From a checkpoint of a small contrastive image-text model.
Model: 8.73M parameters, encoder arch convnext, encoder patch size [2, 2], encoder depths [3, 6, 3], encoder widths [96, 192, 384], text encoder width 192, text encoder layers 6, text encoder norm layernorm, text encoder activation gelu, text encoder moe top_k.
Training: soap at rate 0.0013, 17900 steps, batches of 256.
Rows from block 3 of the text encoder of a small contrastive image-text model, named by matrix and row number. Rows with one number within an expert belong to one neuron, the router's apart. Each number is 500 + 50 x the weight over its row's rms, rounded and kept within 0 to 999. All counts start at 0. Numbers have three digits each. After the name is the row's rms in percent of the matrix's.
After each expert's rows are labels from the 100 texts, of 14848, where the router gives the expert most weight on average: "tokens" is the input token at the peak. Only what is clearly more common there than usual is listed. The data: regions of photos with short descriptions (Visual Genome). In brackets: how many of the 100.
# router: router (text_encoder.blocks.3.mlp.router.weight, 8x192, trained with AdamW), inputs 0-191
# up: expert up (text_encoder.blocks.3.mlp.up, 8x96x192), inputs 0-191
# down: expert down (text_encoder.blocks.3.mlp.down, 8x192x96, transposed), outputs 0-191

# expert 6
router.6 103:462531480492405445520492487452501554506561572506532571427498514480436552475511541639552514486499519389462532515658458584417546500529498572517529493590561569563552428493507529506539539523447539450550545581611518491487529478602401512471531438500517474601383528522436509469485474502506392442444476510447497613479415472487460540501457557451447503454503500517508463459399456546542468465507579475553439494505452458486439558537492573419477528373477410553479451548583518511496556497508537511443479501465573492438532501514462479531553483525511518544510479472548529387531509487434483420
up.1 101:589573450522532576436448459546547451500545510626501453534511475558444581501505445454546405539476503516456479587456413515449452437492501559408546474453435534588521546539481518407460464386545516452447534617415457572571490364569465556551451504502384501530550514456481513486426458499516544529515550528515421488514476513535478483463522547526540442456515550513478520417464532401408570422382530561501441505483505403503516405469499450485451487469422549493519554470486501544482482594429569518475568483471574489456445545497478548487556459486417516520474481563512515564482508509508547507
down.1 100:433404514496437585435489427468441489496556376567504459500445427570487461489507456515492511518533525464460477528537525484433580446581553565490495472634475449418507613422534561540380540605546477525476480453514515550541515607514524508557467520537534466543449472530529464450551528529544528560489556465416536500473526433555451467554482421517378507493491467505510595444463511523489529539576413491374516505516570552460466474558583488469498553485477426536451528449511472487502570486534557456547557510548501465525525579430655585498536514471461608518493424515556483511471517508482496495
up.2 102:475505507597435524480521564452492404477477492511503513600509457494441467433455592449498561567548630508459474443516542551473527476462528475492443536537534438482568581599515555386503484460492473416472488458500535605493548531454428487474452576499538505509526602548539513449480493530573464474502470527413486481533480444476524551498457511600486449542443588599473398485444534575567542470448542552521490478538375451449458523543458535481500484504514445512525535484513522430454511557463486549576517580485487495480431467525555380479420545456471374463538621486425513530482413511461477591
down.2 097:597435431472526447495593526548437417445484467542460612502531524491519466437470452409457386457440473505538520519504518580567458509513437514547523454444463479597425455482422572563456573538546508582537581504531489509419472506437520485502520483468479591504550444471475455450554536536500518501527536444489550551522490438541466443544496431473524505508439463485504516448540579484475541505595448553488535456366605466504398456397476481454583539516532498513518487485498477453553622564573483512445454555434460579512576512491457579427574437467510519479447413493470467471434507519602503447
up.3 097:520424494514499492461472621498512508442426521500532459450489530483540404519567482526467460525623507514536519465563465488433473529487560556498468463559432526549465530445486449522530531572478540524534560545418455536559550447621463429530443529472398524474479535503461513483547529562533451462535499567659550495457432413465553456565531576572515475536531516459577437505411401508423542475477514514463467507461517536404532518400530446510470530487472439459446521557587537545405534494569530534518488495562465563486415554508620461540448411494514643471479500416473503529479504484415520466
down.3 094:482612499485465477501530481489588477475482512555500481515435528507583463540548522463591508486473427500470467545452549423494487441464481454472579511482459486574506535491503471470485517432474363466471511472477469499442431651553569417505562548511569523495491433482535505432433564456507487502544535439456475493522551452466459463418469504486511527474458549560417482501480549455555490510495576465535616479445534471560451500551513581479552615563561440547609497449515384313558536496494463596583485551458479541464484541547503505520482493395497553522549475381495480463550511505539411458
tokens: "k" (98)

# expert 0
router.0 099:551514493428542444468462541536435484532503571503460439497540450469497506490451433486458490537589428439472381469403536606584519492502433499520442595495465552539453581560558516514464445442464499448510490426485480514473547617506463531432468434471500463506512554408531454636428467485544444469523549426513525474610495467483501487531470461437456436494464543503558555494571538590441542535519519488427562434484482525470532578544474443474542457474546583486474541510464477454403532557562492491544560598516484499417413528430563530510447611372492463598529502474579538513517486498520573505
up.1 092:481557545431556499601562451386507550484600564517416524521452422502465471512486569500457489458524510516433485430524586497532505549459434611507486442491484355522390497566550501543420524513526433464424460563438548495539524553455477522541471504486467553549558517429559441547514541447523484416524528581553451542492527484508495430546467468494447531512491527640495504569515458557541435459561549535499507529442401458454558497562589567502513470517487462526449504592397474452514417501465448555427569509467436494529496465602545552539533434512573462449433567489516502561531469564521456453
down.1 088:619505577540487512558539578487514483480465516491499419491523544513481441461474527459561502504473425511577496522445489518480548537546560436458546507462475534505475517549476537457558447460477483437521409457545484471521587428586434481514503461549519520482522482592459445398509482497460472556438530565471567500511546469515494524505688475473478449515472516486343541553439524508507543474484525531539518505516596467582491481516609555529498485511465491382492508431484465533531551518580540370501530561520617553479484414519517543593454592546531585537435466455463431486461414387437543546
up.2 098:522476455546575508465494529480477551547476537415574469567604461401460545600481406481448501459444521540496571547455495603463456490482452450481503485529463514445467587513500551469491481543521519462384408519517546585517470419450573525461545586581417528518493532534519542467451452523542529520561459494468451490535485492450563410510481477489506532406372558419548442477496513456506369457419489533489538486452499530497468406447526487515524501485461487491488455451451509587503436467627547517599503507536557391474499537494641545451460451484500452452587524458577504574445552508501491537
down.2 099:521398511543505376564479501526453503530456404502486579352469561583621565574465539546464476533541495462537529420583512491498516460481497599506460506500475437523460504496526479484472427451476529447492568563572479421507595550497452511477502490557491455448444485477526453576477564449522586434557548491485456583438434530558565478541455540477534533591504480466618510573474460592514506392426495576509518478380470526470522602504464541439536536444517466505508481523460481468502545511468540539475650436465499453438502519542443523529403485483491469563427491435473475471493433525460487478
up.3 106:526589542476576419476431570470482572443506540446436443528572425495447446525526526532496489511540560523541521554591462480478461436415582523541538423501442448601467552535386456560455493466530544535447571504482480488478494527495403547452397481453446515376448535504510397468502463489467545570519368496426449471543570587476602385450567522467469460568483486536514499443515500541437476487527470442586448466499532493455521522474500463528493511446461456535547381487508377461467428459467463407493544542571489568475499477507564455569524459442512525523487555523470489480444542416509516497
down.3 111:429411436461538565423466460551515513468548412438531507500392493377587497460493503525561532490501641504393587528416564535518433581517495469596450467553515496530492432567546509478478481605443503529492458526506441464494459473445443376576511512541465463477454519490542594559498458593558489472531593456463484573507490412503472515424453578505500462388539429509526491454546575539516471401489512455444519495462466511508489500530519474502527484463487504478468581467465554564515552588425524479423489407535433436514514577484469543428503481508482559496481457488400474579487524520535517570
tokens: "w" (68); "p" (19)

# expert 5
router.5 108:424434516489580527533506544486517582424581428543539506520550569558461521450530417411554465440395555568533544507543519480414533486531510470423461445471532422508484541504417413489568550620545515529491418471499497513414453452547559497516466428464539553512482439547476567444548457417512451473419463438454419432426495490509462459496520485515501596507469459486438528570568429495517429576487480506517518550512450496584492462471550527469465545595482429528546333411457553536519556495488539546544499516464535407585466484518561523454494472593560507499567527502474558461565567499545469518
up.1 105:517431470566446528477467522573502473566490543535511436402500426487431537584540423520537544477487539477437600472387543479462506463460549563412486525504566480535508506521495477525558535585504492499625499536517501515492471456398505426436440491545472503507491474586592534503515530546437434589479492518568496503546469504528469501478511494554475506376503572551449509540550396530495545477579529546581426375425333496480497521448455515417502459550542501530556524533462514572440472416451555486531548631441498487477432529506598466472530502536473443493495479479492485551435417536459567552
down.1 104:452552542509515469494495374473515503530535540430476531482475475482433476540575567489496458525481478524489433434481478592603453622561521515598539537539424439600499582498475476521513479468525561493406493517430515458550467572584498492553603561507493499430517512506511467503481426583452653544565516487556494456523538514493486534538567466498520521566515533452587444488456473471567502441493533418487516432462486489543512619575547420523429469545439414460543393511595437481514567481488480439473528524485552519492507467514476546501419381508590392416457545432504466549503455526536501526
up.2 094:538436453512497467413617455501453531576550563451452494428451563539529422449473416461429534494479577457533439457470526502441468558448609546460520478464488469436469620556552454483471532444522540515491467518500486500500528452505415512546542502439496477634513496546510466558514547556573387444492514514504539537496555558559466599521403471419513445458501528495576455428437397501421485497461548588518470535493466483500538568540348541543538535453477562456576512489476548458449437451512485485585470516437380531499553532469567433491530536449461498463479578473592542497529489505456553538
down.2 105:559409466441528534439465505450603497476489391462495543551493470456493518554524453583460402536510484566487494535529463529472409444532561445564466523502501504620496557560595501479449474483450402512454507437608554519471439465431420455499558523481619486522463559513510545500542480498504513560454513491458628423532503476497488559493516629522538512581478484604444447482545448515480517555525551512567499420485517471424529503554450515580470553569533471379500440477493483519434437494490507397459403486449576545411502484495474493448484469599475539448560558494551520541482579566451457493
up.3 101:528382580498497509464351510459490526532528475526418491518480490483465492465578426413429487584578494492473453451544470550501526472535451564492448598579505533521519570516526477512498453424665530436489473427452567455440460456396548514413481461445521526536509521554488434539490507476512507469431492528490524392432564466448544462465487519476438436513410516529510403455446485528516511587442534482448453477461484491513438601589467563377467476401434515468532488564406510487506477484420519455495527506450537446408525547514548525565525426524556499477532524524468412470461529429432498521
down.3 102:580578433494523544496583568538482426504477412568481462441538539516537515569421541551458525503536463509448502552505525544573543460563496541610476526530507444570432501516559470564473460503397474577510547463498361549540427484477466547544484453549481444570413537405507528502523560522492434414495468646465475489526411528465518467508448550499472493430529597523385500518489471459429520520455503515520487545501506505462463466492506473558597531535529369498480573550475491539583458428539450448615539467434543401515479565462563494425436489504448524475479491434556527542434489549490539564
tokens: "r" (43); "a" (28); "l" (19); "d" (10)

# expert 4
router.4 079:554507498492581451561465412470455411507502516525497447488483577566517552457540458449528543472510464491571455458537444568551500476493530552480530476584447579503583432422497535494444463533474548508466552484413547551491523465551534533530486550572457535548545431559624500400526567575467446467522503490588453446567429547466589452517593468536514501535512448351528558492480507422554524458490529480566481521551409512384391432409472424432493476475411493499465498592525470459528465429526492554486412525524567510511553413485422467509555548504500558466438491497509428525509509454541593530
up.1 101:458498492462458460478491381450522529448509481556596436495555545424507430556506502496488620589561602442533562461529473511581481446477506520429378522571445525532505480458537529565402626509522505411538529499489397480587366548531506502469507491614614447493450529459485438520411452594530382542474495478497542458551477513445563564462500519533499483472470550519561482493465499512534519451488446489503469429554481446501498499519489446417505554455497502534424559533459534559434534474480551532442472499571411525440483508537449505478422465483438451462528518574612521536451496509577505532
down.1 095:553509508492500485522470576508547540547539495536548577372505487516555656415524423470554474512470457537553461448474533493444537523463528436484505402524514489449408493498538517357518480427479487593426495525464393514495568542535550493484407462448456388368502545486552570413519458443556553573482430515454404564458514506481489433539551421594556525505524582497533500514552528546535511517494540550525523448494528520457544527463490544490567526501522524432555502610592505495569483545512475518646508454477501453512489559541490532593533561520593521495488516484480459498415522509515462435
up.2 099:471453435447503492516567563512537518560531534474469477545551441443479466484489468624432520548536489490530510461490541583579533413509382495467440406504568480561533519476501471459432455514617445423573492506630523481510483514445503532488474531539528452448478616490473446502543435443442578522547521509602550501428572496435539483453562447571489504511468533479523521411561474450473515544437479442495480505521501434506496465453544473445503464642547510499399500461488544549548504553550537530522351562386551569503465504468493398446576504510394498474465448557416472434490451505532500515
down.2 100:535542523533560554472555518526521555522544530486586516558497643511461509492531500609546435472521542482503543482518557500516432457480519492464563536454537528468487521472532467591453481576526502521436598500611424479583527558418527526594462450519486462443504561537413512490447466517531572540460526407414484411484493466432393586486541583496525465585417475504539507472550508457496486501492471483504524430463530501471456488490387523484647449562536522559452567548544470481408488412516434451466514596555426575513505452434607495472511562517558511482510499432545554477461532539466485622
up.3 095:522442519543529457493533454515472536513506536405577580480495402525573505474491495493569432484534487439501446510543434450510475513573485626440543430519496435502504450497495415527512459539515433468380506551471575445519558509471461454488413579524456436426492532558602506523466489461537476375456542427518515560538477571450486494462433515536423551617461490535488467445578567633502481423542508496498507504563498474481456508483438534423390549537413428506498534487500539444548508394532568457560482449557472460473551598492576551432473440424472459494468545488466425460445569489515423480
down.3 090:513603462468406538405541557536491506511518467587526408453505521552458492545534548486459518502476456555444509389487479553528481550589500517360434536592478536437608451438575560531382583408469550462580540530584506461402478425530475515549491480501497510419501478409483431475522485487505441540513430586570476523545534529479524507535465580544495487525454450519455465441462476482629515539545476543526538494479510419436509539530564494450486513554515562558435561457524569571555475529508473617495570548462432424521459509542556427435468463517539506503533494446570488410515463484468520514
tokens: "e" (99)

# expert 7
router.7 114:468573550465476581545561434489540444525457498420481568568481521542466407550471554457538469497496570481489412582444517480535591625528570399599493508571459496411503396519498587479554440486598461534499535483423480516473478487482459483455539565547522536488470498520460413508470506486495559566495558421527425553462443533475435509451451509538533553495556442416479519582420503443542528534496534484552433470384513466487507487428585518548510489464532482421555595570453501459551474598484424437547469382527510564496574514553561427539557502492518446427489532539466482499430500450437492517
up.1 099:440473465582458526462515436550430471464613579386462575532523532509473487526518456503457443523538506557467519582512523538491412465529555531488509478530475364565595575582528501503445460462443445415515585496561492454572613493489463478584423510504508475580477532383452505449510470454527523510516497433411544543529529510568521502484570400519491442482501534555576426454480555387469581483527555502463557451507545562458521511508553482456511426468501425455497467545560540521489375590480496479492615435441547542590509523482546533570570428512533479445511431532560524523479506487516473501
down.1 103:446509543510542416577493582536421476465502521563504520504469405560458529421450526527456496444585503460437512527525485485518457485576518535489531600455498522496466522537470616556644477501453489510467522567472532579458514464494469539446505424546503419478456511604502522454509517518522482431474491491552454613633442532564543542479597549498484525504525461509410520573515529504493499461513560486553500595483546490441454433518430408526559569475448523531549626526527474564431454554465440516546508459488553521473497370401501539416522527409457515494428514498460587379524531550470532531
up.2 101:376525545524539527549377493469579542520418550510410543506554629522488506562488469513525487556414507501491418503422512516580510541542492490617487546486486443524479530539352420498494433513479583506485499555568473526465471466498495489500471419374409505538471496516489525536573426502467487535490422537479489530458502511532479489521472457479517505442449566548510520561476552550567450468452451594439485446528591470523489458514487482473481504407461494511491482553446472480456546513591439572534427513527417465497445592551448420369509529613537549515492563528518546569519499604481435572
down.2 103:578552468520538513539439542539528406543506561456563446464468442506522466487452480545536459502557575473507478392529517476557528429436479480493530496630376565560551507521540501535542450507608461429557515615472535490421406475447470576532518502596457508541410470530539473508475522536554481449476497559559542518463433488494559509425603513450543482459495527539497540476521558453533546483563494502481484467468497532540537573468378596504486401420535544558514437485480543530501500500401501477527445522554489488487503520506441568525508485448385546450393409531522536475558504405374583467
up.3 091:480477472558591612518481488536551466530537443410609461426545458474468463492501546504580519436488468499449503543410507474434507490583444538518516447559484403461517465441416469454524493561526386450494526462638499471550478453421537475446516636472478496460545505495559424455467559508435545459505510490486460456446489530433567445562498513462549550526474569546464576474497494520458478443561595550472495554458469501425521473473388439589479462580523502554533540523461474469605459570499555475502498408433511480475373498419478399433439510525498550479559507533551473570493492508425473450
down.3 092:587537563596395481464427534531519507491404516450496541624516574515461552559519458530430465498485515585496410430552379477438470459522504463501483524496555477560445480507506498523492504529424543486439488522447555566491470476545509511487420442418498460488511506422594491490542494555479478549580444502472504474493532610508478547453467518484490436556495424508545408506515470469474417585477467502551493415469561514544454521378525603473465521493582510441472497450453489529484494434482433516500494619552457579442520600594402522527544464401424551516523491522429521380446502464470468557
tokens: "s" (100)

# expert 1
router.1 103:569454477484444513397495500564547525468421565465465463525538515497528494440392542498392469615498428543500534522484483438450382453457447509477515468411491496530531487482530456527472475483467391483545491505577534459553490499464361473539426473443502444441489536527513441530590530540430561509593522610544597535532565529553568445551450565488592451509524632485571460473534489505466555458513400611490473572572493533561456534543555417476560507534527532480449569511474502566487439410553544518430487464537535529484538578555525492536460451540466447473472487523486436582482508521537538462
up.1 099:457471497561468494540503523574508474439497547473469556567519522533440565507437564439564533535452422474569549440551495573443488439521452471538460370446531565523460502465580561498447434584394534515433507471492596538556586468438405488544474427569613611484445590561409452523495476468463440459539479485484518467478418599475479485543503513568377575541564548503421434476545445441499467540514510572458494477532567581448481494428548435503489511465494420462544466440481505440415480437442512531449513499495432464537498503473506421489465529545484501478463544567459499485433585467465432511
down.1 096:544482501602496516533436475451404511539513469455525552511436472526439524540547490524430473531574500511487554463416481502489606598480383424433473583432518557519478531509458450471559590456500545477545539577471460460502555466618481459471500588531450511431522449535440480474440496426491551592488427529533526404569455441536511465390517482526494529564567396499461588484505490592433451508461460634527493446475520477466603512479482467494512528550465441414474485520469525566417567477560588590509519513477467439547429548476471544539478436477426448502543506432501423491452516552437524491
up.2 093:540516594551537532455551431520449528575506460375570425525557558448486501477403441525489494460475446548474500515457487458510408533518496458536439411475450463394505544511553537578529567536527650438499533526450526459513509478492574500486464547480502514377555556438537433529527494517553544586501493477496476547471522536583513490419557488500492525471403547453483452579464434495492548460453452537582543466473552483544477423441471563463513414467444458448522531418526561422546379476526424487522413489575465478422433485449498518560480461442487512513498409429464432528470437528623511487
down.2 099:524462549539564432568580550535506445548426567483537573497563586487564535402532504457523457484528514435500627433488578498481610529481528444542467511546437517598524479453439548430540522490442392529472439411546550474497574423464439436533512624568463414521500472496514421489479526493491466517488458469541449437500497420383522481515498466533512570454541524601475551528496489476536470490451451409474576509524479618468402560493459487513568547537499482573457505468442486526488478537589564516496495493466594504596539431489519437507499494616473445480525554489451468488512545492411437475
up.3 106:449487488415524543361524442519499548464587556500546387530500538568521619431469504485463409472493413521552407561591405452534541478569540517435460467496480528519454466570499530526518574455450568458438546534551463506513423478476526478541570476448508497492547504500502503425585451489566511429513482457427523497538488555481442434518645493463447479472540480577559565392555513516499466478474503503480415457526532512453485471588545413555442486433521428434406514508469547515389475511515506448510434579524567433470517510523530571476427575506413500429546536488470491487532445417493542473
down.3 096:566445523486456437531427567497454476518575457559471485368350510515430481502504601423522543522451507469507523564526566473479500516408465459557545551512474565474429508417505449541466458533425340557575447535483555517616450517551546411481477449530524648541475550495482537479357495414556505510464456538535459558417555535513527590537464463490480529484431526524484454514443480508549566468446506509544471506461600566539551535461442525560530453528505517494408469496450558546527497445569545523548435480419525513491512505467490485510473480499529482443507508497455486494416591550427499470
tokens: "g" (46); "t" (27); "c" (12)

# expert 3
router.3 092:504521472585553487554441514461510496445544465580469515487510464487501512508528590482481545481442469509468549449498458509508481465503552610449525450537474503414463489613563527520415491465556475526444480434487462382518589508417608456470501630484555421501506541505453499433541524554425575519453427507495494524521564490507528547438535469542446573446518530584451488481472554610548532495488499475436533450518535497481485573377448434598455454495483582471488567453609510509486484495446372467515587527521490557573539461492343550477496526456558471496496454577549509483504383515436447506
up.1 091:528502426543522557484548468499524514482524631553468518408550504417497576549468486463468436477508523499406469426520506555507540476511546484568494437557547468486466416522403495524491515612446434532476521445537509522520409341509575504510451479432452522477506508431497602471424448578540583526496539560440518500459576483413590480520524533516533508350412477414491470529518489571403483496473496454551463528453390436394519483431568509449550446545462523544502496489480558488510526510447403456561508479510532516554417469409522453518508445580501507447510528494467515469539566494477480401
down.1 107:527525523480525490497538512497532494544514393514492490491485562515484451524537536510551431356620523539483379494416524429561485564495557475523502591506520496486479446413615534450565540493521422484472546402505543489346459440490465438535431547590521496442453515416551462440514552439455530530477553502532559474518554551437500502542408443415495534566515435470487591520559458515473479533580557442488549534506469498634468511501520555549572564478528558525515476563569449506461465500514534605483538542415457518520602513499456524516530434513495560490500487574486497412441444590531489439
up.2 111:436451476555457408516416518511541491506492515463529541509427483484423401535521522555439512507413531504500615496487588577485468513516602475406431440518499457433499506557477475471567516558549504478499573516376573456466621494502546464454522490528514545515484451484544486506518552542518504430530501560522576523551576485439545580465532481529484523460515454425590512533549444496477422552523522427440538554463614469505552435421522484492564394485504468518563467561449423435453477574502441489551542519461543539421417528475523495493583589494471560476503453396509403537463391443588534523
down.2 105:563526425500531587472594564495502559482461521537494510449610496546489484524487505497498497529521529438445362514556537488428510491569483514560543584522529530537480435541543467484346554492427470429570429499474428496536540551500506474464426527488464540503475495486552504561524492475472504561506545505547482452450534416477370479496487508469687494535541503529546554476509497491508550359514600535600467443530478501533491470560466491472470521431458460579432532475438546550533549384502494489529555532473439504481563457502505506520507464449494395525470522462477602570537486528399511357
up.3 099:473490425494533519587593453558467462515466487471439467474575519489486435534536516453484537505392594455610610442481444531521494496601603399446449597464495515551491514498432447547502580527496477492416432465502490564455600535515534510570534542517494467503578511519438490504498511496481407473496544554513558438524615477403444514507507668505497523434521456500491439499534499540503477539463452536393485514462503477528528540586487503480484541412542500400510509568467524546563487550495500473581527547523519585408473505500481513432448510502404502375443491478530459616475481565458466481
down.3 103:613469449517452594453479468450396515531440480502463477505456451543426574467494514499528532536421425498449398503462469493603532500485478519509571420565533537459483438551443442555504467479554495464471512556451485454580456563474512558440446567588464572513421504544483416542580426473497645560488511451468405524495512461540439536509576415503393455583478479526528481494496508614449413532516483434614491524470541511537520498461572475393417463549468519526583494567578502517494466450538394483492460466495569498567499506513504440461535489467540583550497563425554532485531475497478468477
tokens: " " (94)

# expert 2
router.2 099:477557556551464472501485493512535397556496392462552569486463431429577502555574496548571513513571529494510550440474543442532478564518498520535538521445526503474502567426458491474499559448434555441481513585536427558520473531453596517539567509555470542458543495508497584501471543519587525560485525562466543419433536440488427591479524457476511440504501443562459455411418540389430469447549421463563506486492574525456554423629416571534496479531546509534548524463496515450571538511396527526484521473533377541523465501475441499530515453436494621404510413469440504468457468537482449587
up.1 093:450473492454513567514557446564495500557488436583589528475431450510574499502455433517507501447369517493531539515427457437503585417510532507522483506499526522565584554563555535544506479467480492589459502447502483447559469464486478535464539503504523472581539496521536439524473499482520418428519447487442603491465461521509422532514393553476470490449563496540474531522432370413470583554524423526383408472570610394605490485484457530560471384479511482496535520533522475513475422594470526476559411513529487535537491511443534570460541530499526560480476548360459505505490595412487482467
down.1 103:526537527541454452524420535525507461525491525450524546504604609499481421527461554445572587574413514540477491515457476566461433525470456417506468554541440546530505507540481534464539525627452592565555535510444460463469516484561546434548469490457477593470538520510445560584360385525429512534477578513369498505518494458497416462560479559617528405498506476549561488520539562538468495497471591452476461532540574497435544477453588521443512572507479530440476418407477453443562600448540511461523521545427505488498514497519558480506520546580499550488446479526561494568460544542565479473
up.2 098:440529577488606615497541497499403496557509468463445492497514463493520449502523524505468449539472503557429464488477562532436539527395496501450469512484481486401438499568418538536582471505496453517454578472473491570542527528595590445447470479423438527498521470617456472550483426648511521509446515563453530582341573535472462475515488497555448542534524461578426530470448518468558469556425483516576598563453553442507530528505535538527493395487526512469495436535429441466421522485497522472474407426442481537437576527461507539486536482497463458523503580567407440465466513435471441466
down.2 102:446523524504429477384529431640445489475427585585486559490516501467507520449536520513523456500412469468486478445452570492444366481571505448506473516491540406639461471552518536536502477505465508527538495544510476450459451535479483468561529500499596506524499507548432559451502466418402516451507400537552470498516544445531433409534488508446531454414529548468569500499452443491418542516503538600502528516422406532512472413494466488452578566500467543528516493545526572418547519524523590415480456418539461506508435453433494497409496516479468542520378417588445530503447508441580520473
up.3 107:485533458471551474450532479530447521460556491490519542501494496499516562495438525462512595544543587572521479448455473480482504478472571490456479511484501486586534498515529544483422498527553599536458388502460463439432550580462530450363492455472501469543606573539529494554428441451408464402516488535527554559597510466562495535476559497538481515511492502471550529492491424473549384456463501455376521456532472540474557492462396478557455484594495441506471475482488580416516500486393532435598500435560522502606548517486484459449517428426474579398528554491553574411515447420569533572
down.3 109:644411607479476427494450417504505576463526512505464535535486528430472431485553457514561519554431427524437610537483447529459488533414554467481510503466506604421554547460549568485563483545556456479445450535569550429487414493594484459497436607486431496453536547484539497550556501430562483544495542433432463525565536393494566421429457459489453491536499388489443539460525466529558501423461418477466442505418503493533504527424560458559522472479520503557577563526513543460487556514606534506510531554516587431496452470507558473468585481449451482558479420491536457491451535449464467498
tokens: "u" (53); "m" (21); "o" (16); "b" (8)